Weights of a small rotation predictor: batches of 128.
Rows from block 10 of a small rotation predictor, named by matrix and row number. Rows with one number belong to one neuron. Each number is 128 + 24 x the weight over its row's rms, rounded and kept within 0 to 255. All counts start at 0. Numbers have three digits each.
Before each neuron's rows are labels from the 100 images, of 14976, where the neuron reaches its highest value: "top examples" is what is common among them. Only what is clearly more common there than usual is listed. The data: aerial photos of the United States (SatlasPretrain).
# fc1: MLP up (model.blocks.10.mlp.fc1.weight, 640x160), inputs 80-159
# fc2: MLP down (model.blocks.10.mlp.fc2.weight, 160x640, transposed), outputs 80-159

top examples: building
fc1.60:143124134112131124185141151106167109088112117108128107100125108164126149146170119105142115092122152146111126172139120169150160116110139129107105142111105158111143119111137164111150134082119150137137123135097114095166109149163144108152086142
fc2.60:154131144116166123137148137153102129085102133123118116155077124183098151126169143105154136129123169154119097177128157138126126114140120111154144148122151161143143145154161104114146130118169163086091124127107136123154115132128129091099090097

top examples: building
fc1.542:133122167155118115167180109129105115108122119169138154137104100155080093138108128145125144109070153157104122119160118141131163112118143202122123175130158144132124129154123146125147109158116138102123142109167128159118099112145136146125101106
fc2.542:097107113120124105134104148131137083098117123146150165076138152113130109157191141115156116124161177119089157100113129103118118096103087127126132135156104147107100152111207148163122109093161124140105134119171112114161103113093153146168114157

top examples: building
fc1.207:114144178113102135138151100120152126116116162170132148095118155111133156080089082108152133144085128141115112102113138135127122116123129074140147139140163121116159165115138100140112118076140137165084112123128144075103141107116117112155108134
fc2.207:101100157178155144127144120148156127146142156129147110142130130124133130098142095081094137113133110114136145121127138140134133167138156135134091128094154188120118141121107120123125108109121117088153126145144094165089139094132109095102123131

top examples: building
fc1.35:108142119148119161104115133151129131110090157126118133137118113178103149125147118172113139130137164175106116139107119129147176151146125197113131077152101089141117150122134131106113141145110127136116125126137140171110102135106115155088101166
fc2.35:137126105164086078098145133084114113141160127132174123124132120143094103151158171137111113156180132115137122116128135137120120076110140110116131150145154204109134136138142149135146138135124132139152147127083131125159077181123136131146092139

top examples: crop field
fc1.575:141111118125145132177143124146115134107102104109142097141154137116099128136123139152157110133157134091094098112145136119105115119160159134150085117115129141133127122113114071129051093149099132136097124122143112157139143129120165122114183155
fc2.575:128120106149163124130138138173142160139143141178171184093108111162180151141130077092098142110129136141137134096122095110139112148103134138103122138116104141136141138109106096127153107137082100153131101101155184117136083113104128170114143117

top examples: building
fc1.82:100160115119152153118095079145151145157095097165148111095120117101155137116113132117100142128090146121093111118138153121159148143130134111122139083154101156081092085122115122100159120147113120121081127137195170145116109134139155114150125165
fc2.82:110123140129111146159128137167127117091149047147148139157145113163138113112144104117117104109112097102155141097097139103124162105115115089139051123157099101124071129143111110081125093123135151125172111094165100105133126088112109127126083123

top examples: building
fc1.41:116119109130137107105102137167119152162144133104110105147144139096169142140198130118103145138152104104133154096104150101128138120160133172145119157148169135126177131145070110086104135100193144148150038119146117108115121172153141100128134094
fc2.41:155132131114139142134077096160176137131158109119142101135154117101093162105141149153136113142152126130174130106095158098111157097162131133117127104123136135123161088141125144173128145147110113174120144093087115109141105177077095138093143116

top examples: building
fc1.541:094127109149135104149130114101105133114154167117123119102094056099090171119158157163109100129130105101125119091156166148132151137123185134134168128137127074100135127124100143113154082148169130132109130087148132140114100129108132135108148142
fc2.541:144120149132127148141111122128113160131101134153109160078110142106103123122149133163190127169126111112127118146111161160172120107124128121114130119111140106124117157127154137145106115124132182140081102100122119098160149125129152158134131093