config.toml
model = "rotation predictor"
translate = 0.12
arch = "vit"
norm = "layernorm"
bias = "all"
width = 160
positions = "learned"
lr = 0.0018
shampoo_beta = 0.95
decay_fraction = 0.4
final_lr_fraction = 0.05
warmup_steps = 690
Rows from block 6 of a small rotation predictor, named by matrix and row number. Rows with one number belong to one neuron. Each number is 128 + 32 x the weight over its row's rms, rounded and kept within 0 to 255. All counts start at 0. Numbers have three digits each.
Before each neuron's rows are labels from the 100 images, of 14976, where the neuron reaches its highest value: "patch colour" is the nearest of a few named colours to the mean colour under the peak. Only what is clearly more common there than usual is listed. The data: aerial photos of the United States (SatlasPretrain).
# fc1: MLP up (model.blocks.6.mlp.fc1.weight, 640x160), inputs 0-79
# fc2: MLP down (model.blocks.6.mlp.fc2.weight, 160x640, transposed), outputs 0-79

patch colour: grey
fc1.429:107110116127130182161177110087093112189122176183098093145134179167121100130085109184104167171128090088098084116112113152146122108141174150093093088116196081127170147134063086088168150086055133092090117152162131118118144119160130117174171109
fc2.429:097111116156211127110121096135151077140148060116180076132088178119097098144112150171131155163094164098106088143112130131165075123066160174127123106176068121114071148123133168129143122152109109158131108105157145095125127126130128093110128073

patch colour: brown
fc1.255:138125125138112145179098082093154078136171151126141084165132094105191136135150131108098150089106097125055145128136116114102104152087137146165120092068106114122107114113122082117121141144148085124137092112152134175144133129126146130155148139
fc2.255:096118125115170133179071107152123096107117128141149168054131097147161129096168082155098118103128136104150150148064114029174118097084123126129142120128143162083190088124151144132126104155161128130157131159137149155155166168121109143144136146

patch colour: grey
fc1.558:094083160105137108160152080143142154061156221093190063139122154080080078130137101109113118172174087154100196103055165124151129119077125120096121111120124140170091101085084137114135119187171063138107098107151096159164135077075153046128107094
fc2.558:122056113133133137152127109129158138221131076164114156101146094142146068186095154132176131114084123073065071146114108145153159123054139173171100130137121111128158242150151121186136138168122175071131103145105078103112121173169123088089130117

patch colour: grey
fc1.472:140111133111104148118150156121173188119064181136132120179105134127132220188125123136084171157192119127128157124051078127129149110085032121148128161153126086080122084100098151109167155091109142079145114092139143078116171078148193157186181148
fc2.472:158247125112144158103087121223118135126161106119112186099150150141122093116092090139131156128098102116119134182091125174146087150158138149172124176103143117081155112056124144160157113130156110148115127187100068154154174037128146093050128131

patch colour: brown
fc1.347:138138166097123186096143141146138114127106155132143176110130125143169188156124158111152158183121132186091109139170126180121140151175126175050135128175112112123159101088122145092144215105102081194124103120108176125083114133195117126082117143
fc2.347:066105114176151097085100062137144151140074076094145173123166110139121133099126169105149160066141126116177114099130136132156128156083141126125132134168106162082114068161084102144103160151168142141087072090100162150148086109109163155150143115

patch colour: grey
fc1.118:075144183182135168164101115127107107143126125106150132165137138135131175101121126106193132105078123138159158092075149184155116140144089155149077125097174121216152168130158122110109145128111106118179117143145120097151155113152125074150101132
fc2.118:118153095102111127144180163170190115100118106085115160072110141168127118062072164127087133099141160162075140126069165131078145150107069158089136130143126113108191165145061081112141131125176104120110189084102161160142123124139154110107086073

patch colour: brown
fc1.609:089174142186088122155112104095102123159148153192187092115095115133136134183115089119096154144134123191105107069145066190143116115133200171141140089123142102135119095100142076080073084096180123153156115141101075121168140083163058179147139153
fc2.609:106143202108103091221021161168097086140132134135127125122176123160166137106099088128094171114161083096149087132183126196121105113133110187139077110120113174177119078136126132052133109140117141123099148123097146153108100086059127139169116137

patch colour: brown
fc1.532:141143133142139113055161139178128113137116086123071186110136163169097091143153107108146104097151114183102096119133120138100106093141109083108160126118112171090152130090196206146112183115148157164127150168133104139155099128155114089121109153
fc2.532:167121189120108149083149151134136132103126113205102069124097125081118109101194130076087074175157122114097145097141112128159122117142126145121132088074111141143076168096122135129100135102151086128129202152100188128098132133119124109095098090

patch colour: grey
fc1.139:139127163179147089172114101149094161150196143100127145070091100154045160071121126101165100160106080145166098160087158199121129141137144088141120127167151103184129093120068138119103170160178175088106128139140135196161160095166125065138168113
fc2.139:124109097064118104165094213098120109129165103152135194118137158169152151137116073111148104188122137128115198113066124180162180124085111162119088122127108093113110097159127133155154127136114143131143160145124152130139084144116127036066117153

patch colour: grey
fc1.448:100083144131131095126131060106073096107192149137159164129123108163151133123150123079138106125149116105103139145148108192139151163133115136139109112117129177106144092083086066151124076173153109094150126158184121140142174119091111034099099139
fc2.448:153095108131139130172127142113169121148093103104120129165160133147127100145099108141154184166093204137116117179143099114185087117121132140079172178129095141085189116166093200131129136120039152142099102127132125148124189160140057165214099140

patch colour: grey
fc1.60:122123149147084159189122063135154109189134119150113111192132184084070044088097137074095070137135129122137178123123153124159184125089148111082164055172100063139125155136150128136151163128130119109124138155091083146143189070181133095109172144
fc2.60:029189141126124099142165112160115141112156079094135111211090071162173122093111098135128125171134096148118101137145078101098168141161161095163090111128122138093123122131165164098065154162179112161092148144086105086086185068145130117141114141

patch colour: grey
fc1.353:106095171109182157115130133125156163131142156137155115151180116117103104138137161167137116094103156135146100174122101168181147166112096105170105129096114086111099148143100097151090207109094082186135112085041144118129207152128136107154122099
fc2.353:167174155132163161154138151095137110153142067101116196221149152087198086093102144110127079097151106052075133127094126130113111131116086154116165109103138143133137117132107188159085117107123171109137116114132115104178104117186107121160126077

patch colour: brown
fc1.222:098162114145111159160142120145093089124116060086159120148126139107150119152134083152161137112160182104159124135104113123100085147123087067135170132082082176093147107100161134138128089102160098101111149113075139107091102174163141140195080124
fc2.222:138151105125106132092171125152150072118104128169153142116120108099152117118160101114149084131121124127051127113101097108095108149203098133130132156049141149170157116125106172140158189105124180143083185137147080138093124183154112152134148075

patch colour: grey
fc1.627:142064118129105122140127128099171112035096111099198096142152139135160085103173104120083099145178093133088171073119171151163119125124118142067103102137111150116087133058104105137121130127142153108105117118056102185120090121142172111140097121
fc2.627:195067130173115126143109088089110056134148192066119107173178107112125146100119116174091067152160130140081163162123123121115139099106176183094115146128141157149124111142104130149102143114104136171126108063105126183194101116176117173134168148

patch colour: grey
fc1.220:185186123074198102108101113162135159111106166156142104144173165093101149158121151137080101151114126059090132126141132134098093074096145183123108173112125162093129141084152153110167183109174132064143110104098163111073110136131139160117134136
fc2.220:125101105092135145151189071111115122117126079133167147100091175113146141131133182168130173184079130136137154140143031086132126160160139129179109114137089135117080152192102103093202107143104088139135073166100166142141084166170121136136089144

patch colour: grey
fc1.154:167106148119167133141085145124122113081169101138148147158133114125160072096117135090160148144170083166060181164088135104128185110127142059072107095093139110057145117128123103178148155111102146157149148091190140085151080078084151134105159128
fc2.154:162134167112061133138173151118083079139111166140089106076111056110132136134173084079099112102162156108128093084078142173159112137119141190113098088073117145133147156085131041132132118094161094106107139162168139200139084067105106127087107112

patch colour: brown
fc1.324:112158073073091156071155180132154100142139146119167120084144159096148170114166077168131136112160150093099085086120112185155151112070128123154196057123109100146065209157168121139140185050104090094114126152115149120092115137118130083157117152
fc2.324:093127117155157162149093126092115135131105100087142145103126106091169093085124153133116129134129079159141071124131136098163148135052077096123142118154116151174127113077186153158117183127154179140102121083066162091141115131094203135109165128

patch colour: brown
fc1.62:124140112125104167175130134137112071104117079121205129061085067158085108173174216061159067100080107172111113087143152129147129149146185130130129103140090100121123114146141171111188114107087136152117132121143141151128168118203111149146131139
fc2.62:096156175148134131116132165096177182127146158088150125144152135094153146098142121134160088087084097083151159111187127120143177157137112066105087074197180152070179129184114125124110100132094158097106185106089103150125149158092141130167113101

patch colour: brown
fc1.625:111117160171108117191119176120121142103116049111168147151112087120139183110155101148149118157067163096089129097158126127078098148150135154130170118160138071144125094095149133040126128151114124184122186125071118159109136159140134146108218130
fc2.625:106119086135171170096154123120145136067121130106113171140180135112121149098153094152123131144177117130136115173175076122114140098074129100043184127101138101150137157141086116159066140102130170126127142154179119136137140123096175088083139149

patch colour: brown
fc1.571:071123072107054129073151108158091101084107183073101123157157129113113143104102142127167114117150064104136104124134161144077155078112123183080141151128159122163140101153148127084135132135187185150170100174127103126126162203096145130135151124
fc2.571:156123116063142174177112096182138130067131195158104092117118134096109112121124112127091087162130095142089115099088128100168115113088110125091124172094109071081144159117138194088164118120149108115105174117104092154127172167100061122069073161

patch colour: brown
fc1.188:174096063170168112121185124153058123147147148153125115054170105117140135115146092123097132071117168125108057151114109078130114124142191099184090112143136137159157119089157174135175130118056085165126126110193187135124113170088077091148091101
fc2.188:120092090114140155169164125123105142191136138169093171168166113118128051141142094151080134147143124099118144102059076179153123127126169082152118092129076126140180123058071175093081163075124106155104166062169162151122102173146131098121097120

patch colour: pink
fc1.289:120119104111116170138099175136166090161153161090129156081086086134140127118130137087185074185156159137157166161145119186137109159098089109178132124113119067121155145135165155118142153140144182175134132120153110120117104142149105131138187076
fc2.289:137152115104174156105179065175161152130102116220117109129174111170132161174146124093079113116064075131098161106143094160103116105108123160124110160141127075112175141137157118183221131092117148115126077150134109147107086106142113113098142161

patch colour: grey
fc1.605:068118154072143113118123082139204131149095151150132076151117162164146157124146103101124182155087109134156202069139156150186092078122163082086121137121102104118107151159102130083110160174159144114129172135106140137136117129139070158112135059
fc2.605:120137120137119109167195133145113117094154058118145092142077119173126096085087119167129066111167094102163148140098124158111066189097177149195178172089168095131161155115164058110126202116105171140103077105078175206121077116142156148115148145

patch colour: grey
fc1.536:090142114142126120152090202157115083143102140104144177107147138100044101149068181136176116122138147155135096108106113077082091184115176109164082156090113090130147097141143151105152157160199199148135189089087134140106201114101146084094111192
fc2.536:152112070157142118098100162152140160115126182128167153117158187128137134085157131159127164190127167107159133122177115118118130170159125101136120162167156140092155084080117185148062125147125120058128154047126107100086102097084135143156106101

patch colour: grey
fc1.195:111108164105128118111141135074088137090172139067119061133123139177151159107129119101144146135140153123179124126163105135120088127191111171133119120150117240163136104109193129140103069184051166073118143137093087152121122147100105115113156157
fc2.195:195148116105171174118137124113082117122101125132101107180095144112157134165093118136139170139153080166149110144187149106087133197097160215075127130121106093096156093088106123133129072105124138164107159110129077126110101211154125185193158126

patch colour: grey
fc1.439:082076113152148094141145171116106145153174100150110089117118176138125122091109154139125131146125124136130164110145078098119126096111216101150120138131135130101093160103078056129150097171143126100132218069110150124082094150126105117131091127
fc2.439:122093134095098148147141116121137152084068120116097103148193099181127140083110150150206069129141109120116116144193128176143133151122081120122132071184118117124124131129099086098173117087107201075103074113102119114160084087122096091132139135

patch colour: grey
fc1.462:171097145134140085174128077114132093139199087039123105115088142085147117119117087144132121142114103123087117113127092105110096113179146115173128079133097116073174113089101127141134115079104118133151106100151140146172121156132144159215160122
fc2.462:096128139129185124176186171146091106174070135136094091136157129114136116136054117115149122142091148112188183146162191110126143101172123145119103140162125165104109172136164117136184102161178082135150099106139108139114124156091126130107065125

patch colour: grey
fc1.454:134055160206122129125157101114144078122130183153132014092107081171091106121156171094134148146118163113139147109131123154089086106180095092176136096167097147146070104092113085111128105115135082065140129166207186100111135117137108163121108145
fc2.454:142171116136150072088100109111150146125142054143104152161084109062167179139187095136137111087119158102125145118093100116180090145112095097093183092105163175128132116129106086137178128136132109115175140123115146100135114086132133113085082138

patch colour: grey
fc1.21:131125135120181162104094118160158134109096129138059134092099097112068197157146086148121084161141160101135146194130134134092109098117162113124103110162127144162136159156114102128073126080165116123149096129143101050063099163156135093171117078
fc2.21:094113086191128153130167193086144147087152101178113099121121103157151095110131134123185143105108166139120141155109156123139124151187179108138137085085152171153088099122084115111102098173141052100132119112155128113204171134098156202160137122

patch colour: brown
fc1.259:129111103115156114169124186142123156099126127107139164124176144112139187167147101056101076167127125100151141123144101121099111117153129133108107170124094188183145165157134167119105163158127157087158138156168108143152151091172087133134170128
fc2.259:194120117126184165160154174209145087098181117124075130109116041127139129052110146142106076078135090080173155146138160103088121090084105113152145123073104110233155144049133102153142110216155106129132111116114120114096143106161117117161188100

patch colour: grey
fc1.161:138145061147138156129180068120157111124143125097145131122127172052174162111155119089172098119177133147172115149122133152116136094100165149117094121100050175131102152161073185190148078160094169089113068175143114105122193149146075075111128150
fc2.161:117150095140144118085082044168167161095134121117151164165056208101099183149143114057122139151091152174194157094126160144163114083138195110116101061138124118093121129153158126088089116133116189156123102085082128152179112115169153149195159127

patch colour: grey
fc1.556:192093098165181137153148119113150173114102155128185094099061148131126174088210153107092163112123096137145109172070152134131099130165130142105138143132092100134080072151151073067163178127147120157146119111164055111136152081144179088128157072
fc2.556:144175176102007148144099186126158143119098147151175098142132195154139177132092138098165098105139158144102138097148155137108095169100170161109140143126115105127166077152067130164121126141160092134115181034100185143087133132096144162079130135

patch colour: grey
fc1.114:158124119165122121138148188094144184130063084098171139084136143120109127213095132156135154156112123087091094124159136136099148083099136161113117116043128151090106056147166136130198121059130111150095084117143124121140104134135140130177079106
fc2.114:131159116173088148109091171174102124098100171129086121133133147099125136116153131053164163109159135122104139197129085070179138158081146148138093067155126135102169104096117142063133100133132092117153115112155149117189159102163120111174120087

patch colour: green
fc1.39:167129159097081144113136202069209114126165068041126137128127135089084187144182157070100121111116117170142124080089142119090135149154137183097117121112094149141123190090103117110164181156125145128088169184156143160112105179176155061143124109
fc2.39:166139102129148151106099073139036138162137159123117182157191139158149100133113173109148065114071135161135106135103141077137097160147133107111156144137146099138160140080120110148108152082111130149134131096144094125169114121159172150153098141