Weights of a small rotation predictor.
Model: 64-pixel images, arch vit, norm layernorm, patch size [4, 4], layers 14.
Training: soap at rate 0.0018, 6900 steps.
Rows from block 3, named by matrix and row number. Rows with one number belong to one attention dimension. Each number is 128 + 24 x the weight over the matrix's rms, rounded and kept within 0 to 255. All counts start at 0. Numbers have three digits each.
# q: attention query, key and value (stacked) (model.blocks.3.attn.qkv.weight, 432x160, the q third), inputs 0-159
# k: attention query, key and value (stacked) (model.blocks.3.attn.qkv.weight, 432x160, the k third), inputs 0-159
q.83:141128137147108086155161120142109151092146129081130113133112168094112100105128113174142087154168105139181175100114124173127147140097121124117092140120144083107137127119142081137141111139092130144125173138090167110119110151140172127099088117150153159136117082118116105147078111098125145056124128179150087115113141121130117124199126120161134143151116165137136165160093135119092095136032169137124141129160104141158114142175090082110066162131111114161140150146134117108185108115139128
k.83:144126099094160131130130109101116187133137091071118115130125116139174083132133168157131100140136093141130115145147118157137129129135124112088121115124119098113143190162124121121123156176163135114142146129152114083119115143075139109188147135111166124084186148130177114110069113162113138127165148106144108141133126134118128047132083188118129145104133151087089149146122136115141113106146124135130152133146139098119132122140081139090136143111105099113121130080128130105179113120124148
q.84:106149203148113115121139158128142097100113148115117144078127115170117106139090097161122160144155116130123131157147110154114112111140099180149119083125145112116173150107119146133175116143139163144112148139124154099128103127074129164144135168167113140176174115147136155154119123179092149102096142145134142163092087139123103140061114119113108171147132121145132137132113117194136115132150188158133092103106130144154115098096108119113196143077138117184110098153121093091164123138121132
k.84:133119109137150138097109131094109062140096166121165118131123134151078115121101128163085182118140112143112095075128076152123116147141127110143152143119129152133153101095166158154152132120095088151130128167099069101153135104110151100114144099142172121133118160148100113121134144110144133083148108079116127140160131150203103174134099149134142159150134113124176121099143149105139069158135138141128144114147135121129122141123127139172126119114169149110086107101157087112141139112179164
q.85:123127151116144122124174162154139131166166145093131137117153159092130110090129115137144149134126154151066123147126157112135109129156093138103131079124158118123101079105113127159168122131136135155114143134158082117138131134105159159110130108148140135142133113113125133132102101130097164117052127148132129123067127132135124119147149107142093151189140142144104132156140077107126139142134115134153119113135118138077079123138124130145094099042131151106152117172095152144139128140160078
k.85:147131150114100143098153121088155115134105131127199111144144108128111147144124103121140153121132159101097101109131129126135138104154126143122103140138052165116122124145120138111139159144101119146128115131119082105143158122105144104159124096112143136109066105129143123131161131142120161130127138176116133112157139155113091099105112123110158114127152143129112100093096113100177138154150123111157126103109109173104154146135083140120119132109169132113140121113153116158155148121117148
q.86:114153112087097110144136159084102114137102120129150096103160137106172138105125089153126117120112146144134136111101133103164119106108123097115176112114165086157115105138138116124129083096132116136083132173129139091129145153140077115063144122175058130100163128117140094093082125127124140127117074138148144155102159115136108148188126116132142167130114121112152125116119076169116085142121126116142126158131094102093102124131114146092095082129145090114115110209160161150137138126166094
k.86:114124148099074140121127125104113131127131101117101153155136107136123138142154115134168165169159117155129115135106092149150121121197143097094161134154079107144142175130157109101129175154134156131113150162148134132109161108120116145130152106126068134166139119090122151111107127094103147141156145133144118138158133138126171170088128102100152098143156121131094140137102116128134087106116148137059200150129134140112129151146125152169087131127132163107119158149129095131143137129146126
q.87:169130129136132094126140116157155091094120132137173094144121173117171146129149148120117120138117150188131115142132150120138128114159148106146171124126122127111110178106143127108065095086173137087099078171136145140145133118126176166141077125124111088123092114149141157108157119127139093136145108118112117140166145090143109178156147086125105148112100116177100094129082115127115109115108129118156152146121137112137089132150140150150171120106176149121123188111135146144129165146140084
k.87:149111127134145102138137084111118122131144163138123155120105204120162139137111072131157111144141130142117101110094139137110135102129128095096124100186083151098148131147117102102160128100106100156105133125128105135078095144147147109114109112161121135192093134092098158129111133146143188191105112112136131127142140102138099137158179108140109100118102125094144112111135149159118144114114097163147098140173140149124120104105134116111085129161122148096150136146104107114135085107162137
q.88:090108094099189113109077177127139166158141097117108164088137118164070112113125123134152125139119144172089110174142127158117144143168132156075094125159105121149162152107084154118143148129135156111099120099109131121084129159171120088115113133130142084136074139135118117101162108106104090104136173111124122121157138098127141159122105168121122083111139160137128199130151123123126180134182098149156142126111135101115133086121153157143113111147106163118112065127134123151116085134142125
k.88:140167147124143118102149117112107131140178120149130111138150155128130133155131111122139092118125103162111118133149096130114180151118138143102128184090131142136139128117141124138130090115097145157124193126108121123114134120129127151083134152123121099149103128113180105124180147100147110145145154158095095181145136110098126105125133137101099141152145173128115138094104172083142143129107120103147151131133199137127087131188103065156132159206113128093159107113118126141145146129135106
q.89:115147112125128139133122138138122134091162110098163102128114118158102134137120099130143140084148140166102152098104162107130135159153153132079074100101113134138134095086115168140128154161144167096170145119125148122132157141140140124124117157104081188121133114139135136155099114132102105102103128157118137141128118132133101204159126101112111141131105138153151162117116134098167181127099132126128168113098150120112139129100125134122158145112139114107132119143141098105111089130132135
k.89:091135133126158145139099116130118136121125167134153099114144131165140128138147143132139130119108138101128129148120112135137103160107126123120123140109134138141135116156147121112161098111128110135104130133118127118119127123131166156112106140150123199094155117148111128126109153113151129149146135120127128136115122136109095116137138131136134134115100118145119138133147112145088146124150135132091134111098192117102092129094103119102133079103118112111107131146085124153143141109124119
q.90:157104145140162128117112106149157136112173103118115091099148099095164182141151123163085159125098123088146120116113191133116084126124143146160147146145183134138135121136100141157104148121118150147126162126116077165120146086128121110114097112143093105120170079094127161169171129117121134151100110126151124153140141159134120120133139131139072140137117106169117098156147124147081149158101137140148127092156133118165130115151128132151138114113126162136086152105120142119138152129164107
k.90:101103150143101122128139137127100120083120106131128093076093165124181106135150145179112113135143107141105126129114111094131099122112139152132118106113131151173144122175124088102154114128130053100135115090142126135121138110112126109144124097095127176074192162151138156127112165163116141128126122145120136109129108160103120103099174139161106126120161117113117149112156136142135095139100078105153120108124102152111122106160079101164089153111162154100134147163184173150154106111156168
q.91:119150098164180113122132136140161137131131157130148142125099154148130126155115129167105163104122087136169115089138118093179115176094144117135111133094183095137147133128115071119131165166144120112131133157141163135144166124130168159144104126151079075137116140128150130098079143105109161086144195128100143159101139126108182187123130130089099135135081139131138158152138100091152111132106098136095129102111153135137145170174122139116149128115127132141130142083097082142134143082134128
k.91:113127154149196132118104149160148131102181087114141144072122148156165143111135149124115101149160142148151143125131124128139145126111105138146194126122138127134135161126097130077186148127093087149106149143147082140123098129145162113112088144138144118110141115148121133115117123076140124114145139092152102128150113141136099076132126144127110143150096148119134129168100144098108154109159131143091121139158122157138120129139149141128110157157116094152097147111126127102135109098117140
q.92:114110137134117148114134141131155113129138122105103152147102056131133110133122120166157118139141111145156085073119117109143122128118118114140172097099116184121047171121156151067138156115119111147158116140096127155131101105116175149127097115141078110084092104111106157110166122095122072134147126135144102119121079124149126180125132102114173139145071126133104146116120117082151125116156131151117143157134162116120139126094115122116127132121127196125119131065134096146134135125153138
k.92:137137169151158119100101127178144134090160119127167111106128077089062146107119157168102048150101096104078119107127149127079098190131156094124153131119167149141062137095125118137158108117163159118127104164110130166135114149190113143132090119117175103149116117105112121089124161132129086165142131087119108113087169127076134148116131110138163167143097167112143150111114125124101162150119109159135128109122114168093115137069087153088169148165123112113097167179119139097157087092143111
q.93:146120151159132126117122129104144156131136134119152132134155110160099144111088142161152116152123146143143095113127138137135120188129121153129092098069103103149131150103104113110130118109160139176122139161087132148150118110178124131109107147108164123156132132101127169139135124118156160127114094112120137172088104133126117118120099132127148132085128157131119122136166142092115152099172093076115118170170144114151185111180141106143123113192117133140119088110150115128148143118145136
k.93:107143102128095132130150125167140123139107083139112143145162131142119095119132110125148120145096129135120127144116110129116139128096142142106162115096113126096106107146119100112149123108133154094086114127132147153120158104158126139090147115113129118153129116126102145114161137130102082097156125125155094155134161175095164161153207158087143151128128122161145112131091087097119142133158138154098120147156122137135156130139147117131147151161157091093093171101096100121170134098117132
q.94:146085118113175088131140169161133143119173143127128085113111132131123104170142143152080168121137154117154125135141138123141130108120118127124041087152090083108131134133122159132097107155160073128136139095177106138137164087168117157101124094180161091139114160199172094154170123106136173146132145164125156158141108148107134142112088151127119117122147102135135102104147112106117111152148104082116136097110144123114091115168110124129122129111126128098107129079138110102098106094089156
k.94:139141121120131110095148151160130156175118109126136115094151142128161128143092130096146170160065129108113132129144135095125129091128101152123118130071171144174096077162128136152139147109122124091115120141118133120131139101124098129082123185107125132156113108140165116095137085125084122143121179119162129149133125125158108156158147119137133145161079090140118161147167160102143137110130123143134109149132117145115122166134132155133088129096094127131107108122177135186111128128101134
q.95:121120123139136101109115160084121145175130108097125171166155074103131099144148140116140126130102162112150131071139102145118093151122173077149129078123167140137134182140120137122115104156154099148149151110152164148119141124159091132174130159146087118066100090156115142115149118131123120139148089144085135152160135145106102143120115120124160115116087113099101134112131098117083108116103103164100141101138103105133132154080118153096170112149162148137120130089118092084100076107135205
k.95:081130159171175139118099169143128096121167072143141178083148114141162114150107147116088117166095098108154139170121110103169107121134120110125148141113148145100096120114074082123136084112132113119127081141131140159119146136147181100105145128149085150101181110126129123064136180098139119154098097104105125144116125120131147145169131146097152140124089100170134132201168149139101144168134090161152122110135148119176152138145100090149130098106100109142109162127110118100093123124109178
q.96:087126144128116108084170092124106088115090150134135099114115150144102091135197064136094127114105095150128104131124116114133101137106117136079162157115143123149117151126112129152113171123125153080111131130139133159113133084110142136088134112144113144160112159155118132149108118142146129109150123129091105085103144154131172154137090094116097138140145125122120142110124129135055142146113148174118178129150126084151146140110146133151071109155134143139129094145115095149141115126140111
k.96:148115117178140133139087114112145170186118155113128116153107169162179132098141127108114104087149129153137157136114124180111156146106116141110126096199088112146124152144081095112131128081181097093192139145130150118159109112126089094117120100110116113155155136145151165160118151065110162146156134140113097162134158123168107134122180128094121104175158135125146126146132136098104133137119130156128122115092119117108102128116150112151113099081154133111101136129115135105140120149121126
q.97:149140098117107133145152147143145137117130092066106140118095154085142155131138100159101155113147171134119123133173138128068127151121145105113149138118161149108123125100138134152117103078127126122110166139125114151139164122145160089125158109081135116114094132132097146124113136096119140138122137125108106140102095161127147111138119096132136153095159137141129059129128114115098142145140113142094123107087110112164116145133100120120144091145083178152129095181148155103109116140153112
k.97:144131121140131107118138084099152143114147101092133145103113140137142175139103124085183141132143152139137164110143082109180127106132123117122119163119150116170103164123121156123145128144130132134125114122116131082122105113095112116182095182142144169134114097172087157128128120072109105089113126123133176107089128119166165130075126126166091177134119120115077130124106139152131101125139129100099133196130138109108101142156103143107115165088093142140141175107130095121114122162130128
q.98:154121120141145098098140101132141119092117110108145175116135085112117118147140159091157123132112146130102114123108129147143152185120129108141143176134103129154116140147210150158107119091142112134122136106129126089153162117129128127123177123101160168137118128128126097134093148086105153105133130130074132146064109104142121104150107093115161129154099116137126114145130097157085161157153153138127172126139120112135165142099102117128108154082109110131099135101124102126109180118122139
k.98:078139111162130108131149180117158158125100110130104122149078107129133148113077122137115084100154131104133122151151128142080105169121101142156144088096108144176129155136139123144138124109123123195094098133135127126106125166125151115135134136146124078082115135100125122133100126155119155134111191147151105132134154130123161141116122114101118140071136099168110118131125159160102136128104117109181131121091124101107144151088158137138156124103146108163119129107095118130140128154123104
q.99:159114150147175117086100103144162119088147128149107119156107127113103111160076133093095191145106122142112134109047154103131114122108163153119130136129128091130133111110122119132138115121118141155108126131149145162164135153120149117127141074148110152160148152102149133118118116094095113126150106105111133148137075109113102142113093120170125130129123123159119104152131130152122127134127127110124152121150163139125186145149081141107157149132148160132145085107130106108110110087135158
k.99:124111136116133095140128117143108139141156131182108132162092095127160158101119152073101156142152114135151107153125153098144138139150113119128139112122127111087094134134135105113118148131109114127109133136126137116090115099111157156125106127101119109107120114113122128122090156078143124122130088117189141136087160147141106142106136108144099138121175116107136120098093189108121161131116142131102124130117113062150102103130107155109133153113125107103133139131119138160155138112137139
q.100:124145130093132138133155128124154118096147124095144131134146081130138128111146132130121139159154151128120113104086076158169099159126114140127153131103120128108166118123097173110122129117128167121117178159154131131133144137154123147157149149119152102146111099142093108146103120138127118150073120140124145106145094112122082113110133125129104120159123125092130129131099130141087154076114153132126107157096112146115135107144130121103155121131123138161124083136164091154094142121152144
k.100:125109087127135142128120111079134142136180143174155123135181099124121126137122085137121145129124103130150124122115097122133123140135123130177135148100117184133104131081148158119138128143109128185106099181111120128114133189129155117116124114118150137128120148100139124117138103125110130087128125143112093107115126133116068161115126129109135105145178150139151117159122152096136139099152139124120137173134130143103117124196115145109123106142128088148124110164149096146135094117186074
q.101:135135117151129123149129134094142123136133148133166150159129108084130083136096132096152147119169115157118202081078183109152099129135095132153148163081127142155105148164141120114085115150119114177137124124122121139127092142114148119139133138147098123147143109162088112112142149104154131116120154157113135128131129107150119123136112116119143138114104145124113122093129109130097119106159136119114139104146089122124100112160096178107097158143123130129123180147152129101123125126120109
k.101:130107178142126095120118135152116116155099104132110106154181125124148135123124186120100137112129109138115150144133094112112137188126094132123105105156161151124136100142116092121114172117119113162127127125096104086124138134117137138135134111124123097127119111110136099113172133151142178138139090113155118086155150117104136135111128155141135075098108140096121132150127127091110130117104133174096087124131103112149177114133108100139100134112114122075111116153112108158133173131113080
q.102:125098169097143129122107126118129135130136113138151158111181114101123135157094144108088087141126106199127130142131096147120114144114124126136145104170142141149091062122157115126133185144135137154095146066139105136125129138106100139104112134113161114160140143136147104100152129068111107148113144117143156096126150106102138124119107069159107127145132121124168137109110125119156131158133092116131146175167148128099138099123150138124111120110138121094127104127144124130133135109157132
k.102:089125095157128110154116102136157123068139115121119143142130130124115101119143128170132082098123132087100136129102130151145159173149080107111144142114138159162165176140151113144142137162150123115140104143124130102094080090122110164110109098105139123112112079145120181144106139126157165111141103138128123123101084069150134133154108126124172107156102100141132158130125149118176084115142095087155120137119132102106143126115127160120168131103170150121108114133130142159125190178090133